Weights of a small CTC audio transcriber: 6.38M parameters.
Rows from block 3 of a small CTC audio transcriber, named by matrix and row number. Rows with one number belong to one channel. Each number is 128 + 24 x the weight over its row's rms, rounded and kept within 0 to 255. All counts start at 0. Numbers have three digits each.
After each channel's rows are labels from the 100 clips, of 14976, where the channel reaches its highest value: "responds to" is what is common among them. Only what is clearly more common there than usual is listed. The data: short read English sentences (LibriTTS-R).
# convs0: first width-9 conv (model.blocks.3.convs.0.weight, 192x192x9, each kernel summed), inputs 0-95
# convs1: second width-9 conv (model.blocks.3.convs.1.weight, 192x192x9, transposed, each kernel summed), outputs 0-95

convs0.112:122128141101134133129128134133125159162156130136179153142123174121180092154121106147186126116147158109125122124151129134119139132121101134115136120107140116133139183103139060078136094088168157122141140147166101103159164119107153133110151168132156102113109136154148129158111133116147140136
convs1.112:145114150157127103114133114143142139142143147129132104153147137145107111065114151145101157137090090143100078146081104104172145101091136104137102158138097138161123084078104136180095124109155127171148132128092112112133135113163066136132124068148114100144099138130117156130156158130111140125
responds to: the word "was"

convs0.147:100155094126103146072139131136162117120118130150134100133134157111156134103104144133173097138147127107129136146110131120105149091152127128150092128122120120101108153144157080127123076113123155122134105106134079087134094100121131135164111159103125099104149121124128124133117155134137126120
convs1.147:108103091147149116127112115176156094148089118143143140159148154167115149166145095123176090138090090137143094130138144137179108113128152131123133116099155139136087116112111160157121096115117135108110139130141145130100104132107102138176151128124125139091062126116119140124095098131135154091
responds to: the word "be"

convs0.14:100113146123143137142142139123174117146126135134183131112174157114122181164094176171130107108154106092089106126153124174111151132118148142139133156145117100135124138140157150110111101116114095135121116140133073126158109141123151064102103126171122152123155124091119118133140169164157145074
convs1.14:158063161163108119089081100139137125145111060157094114136161160164153122124106100145149162121131147129111089162142124194110119127109185103125118158145125130122126142100100125143104125138133130141174141136142150114156119101092114195113098148145134092191106087152124170124152122100124127091
responds to: the word "was"; the word "he"

convs0.76:149174161142134119119113150164073139176113111117127131145097106100175136148109109070149182163173124093144189153148137120140108117150118111145117111150069130112122144131154137157156129146111132125147150119112147131143121117085079192129115128099120143141125103127094124141119135127150181109
convs1.76:115115132167124161107136170141145124128113109123093151122127145186151151121112111099117110133119137108167145144090119120178113125135148133157167120066156119153149117142107102129146082117130120147099119139156175145098113130121109103158098097168118126116106078159097141090129156130093147145
responds to: voice: male

convs0.36:138128154132116152075153122131126051178116099141138119164135150139101134147121149120124145142115114081143168140106123091141120101138154101108130128137085088124114120139137102153146133129117161059140119135103108127122112107152102120162151123121101152142150151131068141126138104095110154101
convs1.36:159111078150145125106195144125180098159135123135116107136103153107138123160115128148171130154113129121142121124091112103143126199113139105113116134133136097136135137112166149124131105156114119127141142133141143100100112107200096128112136098139123090171128129133112121101124154085100138124
responds to: the word "not"

convs0.87:093140131148102121106126125145122099097103120088138075153127129087160117149119140145143158106131141114137088114143145117123104103172118131135159148134116123119174155097142112093140088130152127106126113097162156111156171109123108135136134151123162096089132136156101149167147138144153148102
convs1.87:147137092141175130138086056135151151149142102136112084135155149149131100097125144145139142128122127088120124152138093130112087114105158064136122150127137111108179114108061130119113107115143108105147119072106127126147123140149090170146135089126143110184127143118125137132162146094119124129
responds to: the word "was"

convs0.107:083148145132114143115125147051163120090101141152137135120169063127132122124119113175131106126138121139106154127152089146106103130159135123102154124119110120105106130097123121104060127131132069132129128138158159122109161143147128135147087109158149133079145112115120137133079134112153137135
convs1.107:125104103127130132131115099134116101116076139155130120116136139098095136128124130103139154141112125113165109136116068063153116122137143092098137165158149126109171121138089133122162134116120135125099140122133138123149131136158117106132146106118125138139137119105144129139108129120125144100
responds to: the word "to"

convs0.98:144167095128212112122139092147124144088139103094141109125119151125110132121139113106115125125167088102142142129111167116153181124091120139099111144134134109132148092174117115091164130100117120147130148141107104118155107135127139160174142134106091116128139083099097134127132129123140137137
convs1.98:111095112106142142141116147093102114081130162153108131120110111157149116163136142101170132125111128154147101120123135099112123154145127156133140160097154146189146148130148130142105145123129189119115158138145151142157134106142099103122103100108133099136079131138135139086083113142137147097
responds to: the word "it"

convs0.85:129123137163155118104149128124148123119124176157119101107136153114094111145111125116140132127114103161153098128145148151142165131109141141135093156146117154120134118119139082141158138146120130120139110136106092127086138144190127142095141103107099117129106167104105134097138112153117115120
convs1.85:132124126108109126142147126085178107099106152142128107113123116125132135082084135107122134166125071138133113138092139149093163118127137153101134119159142141146132147128138133122124152157112150081100124196138106101195115114166144158102124129142132159179144091141111119149087157115116135155
responds to: the word "he"

convs0.117:126135123128107124108128138116162123089109175111143098151108139090122136148104082095132138148112118126131134150166134141169126135095137119110132116145108151135125133127122125119123124096127126111068150109117092113085109111147125127123113128093099130157096115059116114131139129075094112125
convs1.117:098122101124112120099161142130175149101132187082109148136141139122111136156130142151117113095116103128113116121087146109127127148150143120111115129112123087121129131137135109098117110111116162149124137097132055124152103186179135151116142134146121116125132159120125115143083175152135107137
responds to: the word "you"

convs0.158:126148140164120158141136138159132105104109141088124146114152104128133124162147104113105080122143144145096120132135132145162140151119122138129116138136143162125121131120131180125110102101127095121089110120116128120117155155168157110118105116109135138172124087107118098154161126074145121059
convs1.158:100160113098133082113146133076142140172113178148120130129108149105111131120086147171096120127154098129117125120128170136110101133121118129130103144126149085134105134165160090108121141131123102107166151131137118096140114181126118125149163153133122182114150119097119117151114147137129106166
responds to: the word "he"; the word "you"

convs0.187:147111152168135127152133118110092086093124093116133095088089096140108117107154114128071120122107111128100118105169153104154123125130098146130117160128113114117151108116114103120127110126148078136165110142126127116113122142156169163150076143160121126134096166134074141124113108140116139103
convs1.187:113140129077173121148176169082143133115140150146149151151096123096106181126103141147132128139105103090152156115103127131142131114096120134065135129161149160118149130120165089099128134101110135158152126189137127184102132138126141131119122093139094145116134144136124115092147119126099120159
responds to: voice: male

convs0.66:142039105122106106094086124155110141111133126153109090158131146131110144076139109162098129118134154165097125125110091159122017075160150117140117130118160146090101144142112159107104135134107117162103103119108102142128130127104134116091154105104105135074119132119145133121101126143125134144
convs1.66:133117146163132114148120121151137133146098139144122126155117118163082162096107080141119178162109129152152096171128127109150132129113087146095159133145122103126110108109087172147136138140135087129128149144114141111144083128138094136148082134115134117105118093153127166123116122099134109124
responds to: voice: female; the word "was"

convs0.97:108157163126129125120131103122112143171130132161147128109102119117131129177093118141166132145101151150112118122123116122121128121142140116173133106117134106121135112114122104183104099154106140126128114167098120125121129149138116131143170127114132138107122177110111069143123128183107123137
convs1.97:086084092137141109141156119135165132087121151151113122083167122096165128120132092145136097141122096139140096174088163142150134141103157110117150151178091094136108150050123093123135121154109137151135118108161139094142110139136108171146134106163133122163153091134125091114124108124100148109
responds to: voice: female

convs0.37:126083100138138127098091131133106132109126144147123051151095133122121121093132106132116105127101131162083128140125122156127032064164139118147105135129127163073135135143105158096124113127108114139133130138114112136139119144106127145105157114084121120057112125098103108145106114112098110133
convs1.37:117114149168123125159102103146136137130112123138113126132126101149088162099105080133124156168123141166135120174129141109139143131122087173086148122150141106119101110115097150156151147126129089125119138164119144121151100126133104125144063117086128125078118089146137157117142140096150101131
responds to: the word "is"

convs0.180:076136132162154180176182155108135138094139085116166191127066104106180122114140126130174132118144122086136167133171154145128170133137109163149142136133089117154144141105148146139125123116140087109151162145154085129140121159120159147115092146144118118108139141106086131144147115132156111132
convs1.180:120141118118137127149086117105092148118161076109140132112161136108172110132148151119118080079161137108084153086161148146091123103124153137143108135132146169138120165150176104131137124112124156109125117135131131147135149122086150075107164139119133147139137117098128102134155138149136130130
responds to: the word "was"

convs0.52:155099140181079110126099108140142104164081072072129063115103139126117120131124101107119084129081142119117077114134132135153094132098102166110128139141158145126144139146153112112152108092127123099144149077132114112156126091133132134154122140137153120187103116132105080132133143140111117112
convs1.52:123148114067139099104138106127160120179160131160127150121112140145104133176112149148150104139118122145084118148085134133149115103128139079096145114192089163135109112117118123145092146107123119135136115108126113137106152152150106143091153082156103094165103113106114129135079115095146082073
responds to: voice: male

convs0.29:101129160152137143167147153143186142144123138138172181112161105163137112137111100177148124120150098129102141132174121134099119118147142112119130136085118125107111138130153105165120132148125093128152135146149097127157147155149153142126133135138118105074132106109139122128102094146155141163
convs1.29:131110140116141136182113098124138144097115159084171110098179128132130095111185110119130106111102142134126142095175116124125135110120146120138117144138119107130142128143117158126158125124118143099150136123133123115134125081139145125127149103107129182171143126121163066148129138148125140127
responds to: the word "be"

convs0.16:117128152132144097144137158147119171112135123133147117133145057117165164117144136133150151164160113137135161140163153106135109138170142118106174142108112137145142139087108144085096098138126068140098139106126135124122110143132131149118052153117117120108101117113137142137142131126154139123
convs1.16:124115135115111113110146129125123120124083134132137124135133166131121134146130123122153105112155108151122104071142121101095124122146140106107107158118150145114143129124111122101139132137139155127152173094131111139110112126121115161114161143148127137105148083101172125138167141116124141118
responds to: the word "you"; the word "will"

convs0.77:104126125145145128131137136118199144131111138104126145094132066106139129126095117121180129120161069101145150138142154147155166145141120149103122135125063129159143146146167145146072092115140107105137165105157121124130128131147132146105105125147163144144185095101124173126143152114183131105
convs1.77:183161156123146131133110099124192149147130104146129150124125095169116128117088133136150131128076105121129077111128098135142122099138119065147153105120122141145147079162101117146140110108177145073116168110076150134161130111129093144195129121124131114143113118125085153117150095151074156107
responds to: the word "she"

convs0.8:089125140144132145101135132129119126133120124144147109124136092125126114144096149153099070119088108147097100123153132152096145130130094137134115165133125121107137102098107087129108070126117111110150112149112121119112132150155118090139119100104105121134095175092104086145081114161100096148
convs1.8:130113096119130128140142114083147109133122098145091122108160103082104118125091110142139107140119135147153150148106171118131078138126157105150128128181128131099127150126147100125112115155091130106138128147179149134128086153151142154143172120151135124171132082105125109119081123121136104106
responds to: voice: female

convs0.41:117166123126100150146105114101148148179114135122086120116146123104139146168115085135175097137098106126078141137109119124050127118112114123107107132117130125121120124147137151155103092164123112152119073087134140145123129090113098116118121129116134132097110090140141097148120096105126073101
convs1.41:140110121129124138121134058155124087152132141105130123105159112116144134167138145157125138100134137122133154072105151145133119142146162157140135086155102165136103118103157127109132089109116070141123124123127140131109103178137115130128124141106144127094137130104116098159090116135140124145
responds to: voice: female

convs0.83:167145136092144120156149105126147088124114157125129132131139141111107130151109138118096161121174094102129089121124161129191133156125136148137093138139136118111131115167125118086129110143116154125096136171109090117144099127167149114108131106103095140145145110064093115131121176092122161084
convs1.83:130101130165149157166139173157121080089131120153138136148142127128111144113123120167179167121103131070166121105135109103158085173157097139100110121111147108187142122107097123127138111120140159125145127122136148151111107114138126119117117110164118107088118071146119134144138124103079173144
responds to: the word "one"

convs0.123:137165133126159151152136140158122096109108138099122119087133127128149119143112118105105077133119121122074073144116157133113155148074120165144089155142112145126127107160129176132116109107110139101095108133110108107129130149152135103110116109096123110143119125106082070134149097109117097098
convs1.123:093149103110101132140127151078136115171147115120100133149126171108155108131122174154143120108157114148136125106103174135107108143143126135182103132130137118137129151152159110118125119133113149096132147139155135113137126188122115134145176137122121145112142144113102148131107147157144097148
responds to: the word "he"

convs0.92:137093112147119109093094133181108138109114132160122064166111128155110127101139088165127160124120136144110158120109122138139019074174148118140083118124130149093121139155103123110090111146101103143140108123110126135131115134108130130157163125094100131059112143125131128104109131140118156180
convs1.92:139118138161126117142123130165147127138098122123144139162112110175097153123108076149152151151100141142159099160121110118194121114117111163090140146144139120121123102114112155169152153129121110107145157133128149089139094134138086113149099133098131119103100099136122145111117129118135111125
responds to: the word "to"

convs0.55:127150141092103142156146159087177138152116123143142177083123088122175123136073151134224141134138112107154117136140144137127177122138138121129132107096110089158142143123117122149133120154126121091188135164147148109113133127119123161093122184148124110122141146126123130145144109136141118136
convs1.55:109115142122141169153129092136124131104128107106164138130137143082153090125137172116111110089150117107118152097123154135111119099150146151173096141105171186149146167152145079136174120125097163122110121137150123137137154129092142104108151125125146147113150146087143091135169122165149150114
responds to: the word "the"

convs0.15:109137181157098155164208150100122115161113126134152152111094116068146141143136154102195149161143117102136138152114144115131161162100112139127130142140117144139138154147139109158169115089139116104116147105136092108161129152137121114124103138137156120126073168128109122125135114122160169083
convs1.15:122149121121153109125146169090144127135181142128152123134130134112166138154123160171150086123122129105077128061145144104092139138117162124159125119099134117117103151159155095115158071108107135120104112129158130171115144119129132118090176132113128130134117153095121123143132135133136129141
responds to: the word "the"

convs0.178:118139154125119151135117131063143144159100140124119109089125107117162129156108109097187089132087119127111129142122135128101109125103127109107132108128099123121117133125157169150106095154141106127126069098149150109121116094158130105114117136124177142128107106147113080119122101099113078057
convs1.178:134088158122118122121123117143127128136134130130109107075157135133175174105129150129122121133143087096140162097098130137119151149149178128143127117144143145087128109121127112108138130113110119109126094130134142127123115190130142121115134119116140182108129148130122108155084119126137116140
responds to: the word "and"

convs0.186:135145124116119114126118121133137141094116154133120127067164096111097125138122128103106132118140096158136055140157147125119126165078110138097114131132113107125119129123141123124111137152125089113101073124121076146095117136148156129065126088136116134135106129101129087125112086122125125099
convs1.186:136132136119119124130102127117141147116129139103150136105172126137126085093143145149093107127145100131103118109103157161098148121186137136167114135121114136123143129151112099119119116121098151102119129118162084141140147199129169141124147167141126169156156134102106072167074143151136122152
responds to: the word "was"

convs0.182:130168140143099155136151153080130130157096135135084139125138169115139133146119131119175152162129140125141104129093137113109126114137135136134129150151139116093124105119133123136156125119101103116114085105112126104127135080125111143141131168084129136104119134142126150133159099140132123108
convs1.182:108134135139155119184133105121160099141135131141192145134129113121161136126156150143115100150105139143109103124129092105124129134102168124166129131127144107158126126142086100156155070105127084111072105142132142135154139120126105146087124107108141143125095105114136121168138119160127140112
responds to: the word "the"

convs0.23:121149137135099165183110120110133128131114128082126123073115098107130134136113075120139053129087124137136082147117123148090126145102149110134103103124135158113120113137117169141127144150119115141089117091120114130109113120143131120146111145099131132127095082123127071130137088093110063116
convs1.23:095132108101102110148128084086136117132144133106132160119153105104109108149141138112140104104156100169125119107112149117108092142146146135155111108132120125159115152140136107110148113128111133103146112147142135127136103198103155136138165142122118131116155152106152080131106107160160080140
responds to: the word "he"

convs0.54:089148130148038123123127132111176116133138152113134121120104084101157140127091125124169140119159097113146143107143125095097130112124112159128105148116083128100147142128178099118113102070123068090129136083121130117114143111147137135128071129147102126147099110157099160112137135119158153137
convs1.54:170142161101182135097157131095158110111103118114151143149097181157095106160105159116175159094109141111121114074159107128137127100134198084104104077119130169103146139173128151097153103117127175106148136099102141168120115136125123100113158128132142148124129124101112127096119158121117137129
responds to: voice: male

convs0.26:140126145089112154141124133099141176113158126109140150086112064109161125120083105123158130124164128113171109145137163145116117113122127127094131151115140115128161130091092135097138134122135075143146172130137098125111099124138134133116116143117090095108105081122133120126104119116159135115
convs1.26:111129122108143111149120114155122139077106144086174134137155125126149129130114172117149105122118074101102129113125130104137141121182171113155095109127162177113149142135112120125132132134105152091149115099147104110164176134127153098134107078100144170133154178101117091163176134159128115122
responds to: the word "not"

convs0.120:161134140168149099141137150182117097098116116116147081182151158182122125143127121148108127100116131116112115127115143125144050140119108145101121160147164178130167168143121131118119110122151163100160149145152107147171129186105134124181171125128159103139149146101138106148149154106136164141
convs1.120:137137138147129128068126129143156139131165090119122163137133104136125117117087119145168149116114144131119109130147129123197126129113108118130140150166099129139117086137090098154150151120140114139144133127089128107108127107142081100132140099168097102174078132147111169154126136121106135089
responds to: the word "to"

convs0.179:133132114119148129106104098134128207126141088143144092120114140143110115095117125123145135089112130128146121106121125128097085168142142131161073147136145128157129141144106142123128143123119076132108160116126115162141139123142142075166146121091118124067057165148173086127108106129135145151
convs1.179:179104148141120129137136112151139091131108172161119157175139108136122128122115110118157133187127116141136072170126118119112120139095133107135141118182105116139085120110123129191103164160135132136133128115119144077117116172111116184119151120160132095150065130158132146148097103131112123108
responds to: the word "and"

convs0.34:113137114162116118094127112116124166134146097122116119135151127157090143113143122161142128077088115167117152113097128110089130158157123119109123141124159095145141145143125090173137110124136107108149084129127115159133145148100136078155132105132173134097122142177180120121146106104126118129
convs1.34:171134146136113141128131111159148106156088101108129128137103122150126116134146125129138142139127149103160133109111115137149123167138105119123124104142103133147108097101141136163110180188144107098120167127116141063068100140120110136116149123191095149180060105144123133131087115135102143104
responds to: the word "i"

convs0.9:161113147105134152124128120124143159102166111123163140117136108119140151116113117127148123134148119097171130167143140136121133115120132109093149185114158127157123123094113082089166128111130121152131155130128086104119113119116136148116102129134097123107112087118143109110098115125172124108
convs1.9:117101134114120115161135106186124150071148179090172100137143160141152131122113145126123121134089121141112140102131100083162159121159137113154123094106162146138146104105113146135133129121118137091149150107140129130129174146142113086125131070128120194130135174100127113169122143136130137135
responds to: the word "not"; the word "was"

convs0.22:135086142159098119140122132122100121149148084135163129148098120115124136142154149115228167154118122105136161130130131088093110120141115122147159115137129122094132116139119109111181129094116092117156135114100104122145140139112146148129109153115132142176117133134117149126156108135136157103
convs1.22:112145114126117116144161149130135080172163114142136130118128148122121150200101141172150141129111138089106098142097113112155119170110167137141116112119131089159125129111101150144147112100122128136133123110144147142112123111171133160141158119155125104095094126103143149150123135076141119109
responds to: the word "the"

convs0.157:077171163171107182120119138142134097130127080097119113117098132080108138143115100097169169149096101073157133142099138085128120117161122106119095126129067125136126118149141118138161127100112115083086114092116120127152106099125104131129133128103137146137111113128089148138151104108134155130
convs1.157:077154077128134172130159153112140154139170124112130135145148104116172139127139172145137135117109148108110111131072137094136125147105186137157098113102117084153139135124126066120149090092104088117110129117155150130133159133161129127118124103116146129122126125128090123128145152149125134096
responds to: the word "the"

convs0.51:137145114175110110150134164161121131072131088096122154112112124067103096125183122105108094141132091098126141124119157127140125155122108144083153106128121134129151134138149141123141138144158149093131116099150118140147122151133151161091100104145151128155166084144103146154127129111151108099
convs1.51:099135106096131106140114153114093131095119116142115133135130094122148143138125163168110075145168061083117113144130125140086154122140101125116094127072130140095130143116145101154112140116123158128128130128154105154140151118096159087108174115135115151129148140096127096127126109120162143128
responds to: the word "was"