{"model": "CTC audio transcriber", "dataset": "short read English sentences (LibriTTS-R)", "train_examples": 26041, "time_shift_ms": 100, "input": "waveform_16khz", "tokenizer": "char", "vocab_size": 32, "arch": "jasper", "norm": "batchnorm", "hidden_act": "elu", "depths": [2, 4, 2], "kernel_size": 9, "wave_channels": 128, "wave_strides": [5, 2, 2, 2, 2, 2], "widths": [128, 192, 288], "init": "torch_default", "residual_init": "zero_last", "optimizer": "adam_atan2", "learning_rate": 0.0042, "beta1": 0.9, "beta2": 0.99, "max_grad_norm": 0.5, "max_steps": 4300, "batch_size": 128, "epochs": 21.1, "lr_schedule": "cosine", "final_lr_fraction": 0.05, "warmup_steps": 80, "weight_decay": 0.1}
Rows from block 4 of a small CTC audio transcriber, named by matrix and row number. Rows with one number belong to one channel. Each number is 128 + 24 x the weight over its row's rms, rounded and kept within 0 to 255. All counts start at 0. Numbers have three digits each.
After each channel's rows are labels from the 100 clips, of 14976, where the channel reaches its highest value: "responds to" is what is common among them. Only what is clearly more common there than usual is listed. The data: short read English sentences (LibriTTS-R). In brackets: how many of the 100.
# convs0: first width-9 conv (model.blocks.4.convs.0.weight, 192x192x9, each kernel summed), inputs 96-143
# convs1: second width-9 conv (model.blocks.4.convs.1.weight, 192x192x9, transposed, each kernel summed), outputs 96-143

convs0.149:107081141100112137115159091123129082123159137163166139139102092091144095132103126081107130108127100141105138113117071103148128146146125134139122
convs1.149:116128107154092149155156118170161123107115110133158142171130139156128175117151139093160108120124155143140109132112156136109113161095102143112121
responds to: the word "a" (33); the word "was" (27)

convs0.13:111114143119115166139140092126122111111077157120142078144120111124117104138134116121132117129123157134119139117136145159149099156135118102116160
convs1.13:118135148127129115125146082159107123125103096126124164097157133047115138135132146099154094147168103145147072138148116141115115148139091148120125
responds to: the word "what" (40)

convs0.67:111115110133146128154124162125151104089083183101166105144144097123119128098127125154121101156108155150126118121119123131115103128135197144149140
convs1.67:166137175115117080126131090094083126142124143125152113144122127173159098159115134119164130113193106118103109143144165149112101128148200150166132
responds to: the word "like" (27)

convs0.177:109102133095125109150158126135115123130165126121145140133083114074089090138102160122084125125124113144124107113134082066128128085128151156142131
convs1.177:101089175154123108138155119084130155147107125154140117111144130100074164110124151123158147120163106167129062095117092102117130094082141146119136
responds to: the word "said" (26)

convs0.23:114139137130112145146143110102126137117103132150157149085118132099095100147127126071136140115115126128124106176148115141153117144134192109122138
convs1.23:084129106188162109150090154119116107176155138114146178121143120104065100112134103139127118109118131109097131156145116134181120153082141110105122
responds to: the word "was" (25)

convs0.134:136121120120128158120164122128138128102094152137144109130134162101061119118109143142136152117129093131158114130127099137127119102137090143098125
convs1.134:129111146133149149117106164117104135149153135106173138139152147131097187133148136131120080132173154098166123104120132115138111122107118117138149
responds to: the word "i" (42); the word "my" (32)

convs0.91:119128114128085096116151165092162144128149141159173131128094154125098144131144199133132133081118134135169153126115149143124157127156128120138145
convs1.91:123103118112125088116149105135148109108131061146134169152142126092157142153128080108130148157108127142126135133104126131100126127082113161123152
responds to: the word "i" (40)

convs0.119:160137142136153133161101121126139161150150155108172147109153170136144092150131122111137154141150130143101135126139121160144112142113110106119127
convs1.119:117099148124184066074145152074123115152178149130166111151155102125110148110126099127126136116109111151148156120098133113123117133105131146084132
responds to: the word "to" (37)

convs0.139:151148108139112104113168150084136123074119123121115177121129112128134104103134175126099125107154105135136135139155120115113095148106158164135105
convs1.139:132208113163131131102151152152128110140139133142136135096115152131138141088082085121143133086078141151196104143158129121094117178113105175125104
responds to: voice: female (92)

convs0.38:146126108112157134143107133171153087099129147146192078113114169173138108130165114155135105091114120125138148115120114122101153141125114142161113
convs1.38:174094117130131117126138125133120128105144125124151110161192107135105108129152102144174105108125106155116118182090169154102128098133092115171111
responds to: the word "he" (29)

convs0.12:125139124167155195114150123111098105110149101111135107118093079102127110139129136133115146160143162177114140136144103125162132117117106132104116
convs1.12:100070130135101155165151136166118149126108111121184165091103108151113087114141125127103117136160076164141081119122141123125100165153137144177131
responds to: the word "i" (53); the word "was" (41)

convs0.120:102134091128108122130129132125175093104109129097144156123121133099121125069140118119129110159145130137097141127146128116126156126119128119075129
convs1.120:170125135141104101126115117116141153153126112147085106122146091160110116155128142093115084124114132127144145089179126090109173157106115084118120
responds to: the word "was" (33); the word "of" (28)

convs0.56:113089150153179149117105083129108120172082104159122091138171126132149156111125171153115082097114150102173109132094098138116096160120164132117127
convs1.56:104117096096130117125154151154163143114096131181201161146138086142107069101122110157143120119154145075153095121087143121159116115126164085119111
responds to: voice: female (84)

convs0.58:124131116147102091105172166119177110103123119162142158123110106139090162100137139127124151132144141140154117128126114126113109110117110117112099
convs1.58:174126171169164120167142105147114155144183138137128118141127086139113156121139119077119099114106103126157161115110152176110110127120113144146123
responds to: the word "was" (29)

convs0.126:129103137110150133124150127100154137113129163145119129117149150109130120075109144111109169134147080120127164127135089134114135114122108130118139
convs1.126:151140112120095105104077145123130113145107171110125160139107150168148128136082070148099139129125159147089162140188151136091159089137105149145130
responds to: the word "to" (33)

convs0.103:130144096137120107084144129120120100104139117145136089152073109093133160102145123121093151095125106128127085114117124089112096153126121151154117
convs1.103:113137119122108175166135129138115105114161086127108123157139137096129102117155109122165141136166128140128113133156152146095146064177128072129074
responds to: the word "he" (39)

convs0.68:103099154107131133121147119116124099115107173158160141168138121117140114136127110086115116109150097144102142124141093099136098135140120153143141
convs1.68:152123167131073153124156086149162155133124103136156155165129146150147165107143142119164141117135133114135126126104132137125108163088123176123134
responds to: the word "to" (39)

convs0.51:126174113119131096119119095104145184105195143129127153137129140124113145100129101134112120098147102114153197161142136080131118122143159143131133
convs1.51:110156118128141087131163185114155150146104118161136136104113105142125118141106124146092127103144108138171132113087149087151145124162158110182151
responds to: voice: female (82)

convs0.141:124101114114138092121139101140124137131154149126116099074103119088152141099115084110130146143130080136160095142126172116134113083105093120149075
convs1.141:161126089118150125122122151162120170131132127125125120092134142124138171138138120118124160099124137153131123132130178145156163115132165109093110
responds to: the word "to" (38)

convs0.111:105165068122098091142174114102143131118106165117137125110125139109120126113171055139131134114119048110119130137110115148102095123140132143133150
convs1.111:149130171102121148134108153081164162101088093119100164142101127192083108142102128145109126071129109133144117136144112153111132130071139112143136
responds to: the word "he" (29)

convs0.100:104097139138131109127152136099146108126147154105146143164136106089154126122125147116107153128088123134122109141154122109105139092122085129145131
convs1.100:177107150100109130137189111103112123137153129104119109145085160093126161114152180134133138121108120151122128117155116131119143146101091174129137
responds to: the word "what" (45); the word "is" (32)

convs0.151:138073107175175152139126105130074136140145099113178078121106115112113142175135155098138132126115059146142111138148154159124158142069122116119077
convs1.151:124095134154154150132113158126143150146105138104137116138106091119100115149148104122101109105127131157150128116127145162119115133182196116134141
responds to: the word "was" (48); the word "a" (28)

convs0.90:106137111112131103096144119111161109091183148117119133130124119104112111101123098109106129107136101093136141128112146111099113172076142129128137
convs1.90:078129069157141126141142114204145110093121126112126166093103132115114126120160123110103103102108166136124178137142159152119142129155126146130109
responds to: the word "you" (46)

convs0.62:151118086124113121119116152099132111135129091117155142116132094140106134094102085135104145125094140161126119097075133128108145106135060143095083
convs1.62:145116120143159152124160136140116107128148143116129107111193151103032134158139126120127157116160153188137102104116096129141109134125134085129156
responds to: the word "a" (31)

convs0.30:132155152106092106161158131119128119113148147110137138102128127125107147147142118090149158131108106146131094162117111080126143117124129144133132
convs1.30:108119084096090106145103130134136099118101151155090124108074165135131101137145167091111136119161077124114092140077118128127140115147117118131170
responds to: voice: male (86)

convs0.169:119159127152155123100150101154143090121149136134139098117161131138144129073151091103097131089104152151104142138145111131164108131130116113108132
convs1.169:139133112112109151095151138142109098132143169098158106087080156135169159141096145140125157059162156119088099133132152149177115154132195124107113
responds to: voice: male (74)

convs0.105:141097136142124152138124155152124160096148125118140152135119163163113147099113123130113153065143070128151129152129169143115107144141122100150133
convs1.105:120110156134177124107168112109100121117111098127120096122152096117087108138127124073124119125139102096129098156120140146122098110136193161101108
responds to: the word "said" (29)

convs0.76:117101135111082133125126082146124125088098105127126114110128120105117142099136145102072110100090099131143088182114104103143116166126122117136118
convs1.76:099100103142121139136187113125147118104097120085168160144111139133108162142130125132143148112140114179106135135144142159117118228138126132092141
responds to: the word "no" (41)

convs0.87:138128108088144104132155128112126069126098116129157138152085071148082159136165119134159125148149148112121118095062059131142133110128107153084107
convs1.87:111112134166117135178116128119142172155128148156132142177138087142072074166134148137131146139078091131087134116113092092141138133144139142133142
responds to: the word "was" (59)

convs0.110:139138095126171110113111136135174146130194180135145133112098124113086125098130105127143147080123064144149127100113133130151138090054110152124124
convs1.110:142126101161108115137088152139101154166112115140118121090146138175114130135116077123117143108138102147141131122110161150137156101138133116116140
responds to: the word "he" (27)

convs0.107:118148116154111121133126153107164142104165104124146130109099131112099150105145171127106158130099158175127117127163111106128126150111143098116160
convs1.107:150131133120120119149187102134117147117155148112141178083133113113083127111150092070140088134134092195099118120128083130102126146135140130123153
responds to: the word "not" (50)

convs0.64:136089122086107153142155135154173126132160136115134148160145120107143129094121097114090138113105093131135090117144146098107105134158127152152145
convs1.64:122124102080124081144192139139125148090121112120208153165105116108113176123150118141135116147150101123133102106131130136126126133169126141163144
responds to: the word "it" (33); the word "what" (29); the word "he" (28); the word "is" (25)

convs0.168:140141115147097118125129073133173097071066120148139127132111115118116126129130139080091138125118120138141090114106132137111105109101147170107177
convs1.168:091100096149128120142135074144109099134079114105073107136113157133168148129115143139153114168101135127097130142163103138073118156167112165075107
responds to: the word "do" (25)

convs0.143:135140094168124131118164117132168130097144143155144146134164092158143139146156123141126149093127081121126121128116135130131090136119169112120105
convs1.143:139148136128136134102144101097112192165142145109149119100130087158123129129129188153141103129164066128148095132097134140148100156151127118139191
responds to: the word "the" (59)

convs0.5:118131127150125106122169128119166064092149126129130127154107102089116126112143115118068137092120133126124084122124131127141122095134153129128165
convs1.5:112118134133112150135120091175090098117132142102104146103158148149142106111089178134167128208126120086130115135153132119124116157116087151121111
responds to: the word "yes" (40)

convs0.14:138141097170112135129127165131120075121140117107136111124107132109094142126154050113127114121138109132099131141090100136139153138126111120104126
convs1.14:117103115162074151135111156121114128107072136130076098141137121136120130120150091104129135130110146128164125121159106108123137105119118095118160
responds to: voice: male (76)

convs0.106:072137167132160129127156124104104093120128126141136106120076162132070110127091162151102136108099138175132105136131099103108130092130068117140134
convs1.106:118110097076117117123111132146090132154144154124138104156157138117130167134184149125133136142171118130111143141126113140097115097107149129109186
responds to: the word "i" (50); the word "was" (27)

convs0.34:149143137118084123172113146127103156093155102110148148099123154142110147148142135104116104140105134156169082151123125107099125111110125147121160
convs1.34:129076165128141102159131154120116152129162099125101111135110123122098111130153167087108136133134149133092097134080130145100117114118140133147139
responds to: voice: male (71)

convs0.61:085146110090094133085203137100139128090129147124136148156094146122097120094127092152112128108134126126131140119129125079085120103132099098099108
convs1.61:114152102103138140136133139139127118116131181089155132132140107164142172132102187132101130128150115128133175129102144111184120168163117068141148
responds to: the word "it" (34); the word "is" (29)

convs0.32:101154110145098124096152125087118129096163133121143103115101132101114143132116098127147131106169118155115149129109114119137134106059094122068096
convs1.32:138094077145069131134133134178129136169135151118111108109131135112098120100136130090104124139142121140112155136128153149151115062131120111170136
responds to: the word "the" (70)

convs0.43:128139105115096055130155132109162159117122135160088145109116163087109115094117112133131155115133068145136154115133096121146113118095133120126161
convs1.43:132162101131091143155107135116137124119113122152115161140100171116127130135083114114107138115118140129122168114160171111069142128121105132161102
responds to: the word "she" (26)

convs0.135:138168111121101150115142120104153157118141116110161150117119176116113088124135142114122124089165142173100142123105156121130116157123086101142110
convs1.135:134119132157176122085147147112115102139148157091195141144157126164069147135071112116125090080109133158118149138131100147101114160136139131100141
responds to: the word "was" (39)

convs0.57:139113138127123113124144130127121135113146203124176117133107129068146145147125152114107165108102123139114148140097133136087100091148106138157128
convs1.57:148111126114143151121153136160070154114118131125130097145085114124122158118184145167107108118186130117148091117108141110161164118092122136094097
responds to: the word "and" (28)

convs0.71:112131116074131088172118101119110141153141099134129106102114105105108144101103109107108136117084083151189110168117097093133150098111149136161093
convs1.71:107118101176123092159123137134122121120124124153124142114124126086094158116138115120102133116103160154142086126130113127184104179129162141153115
responds to: the word "to" (41)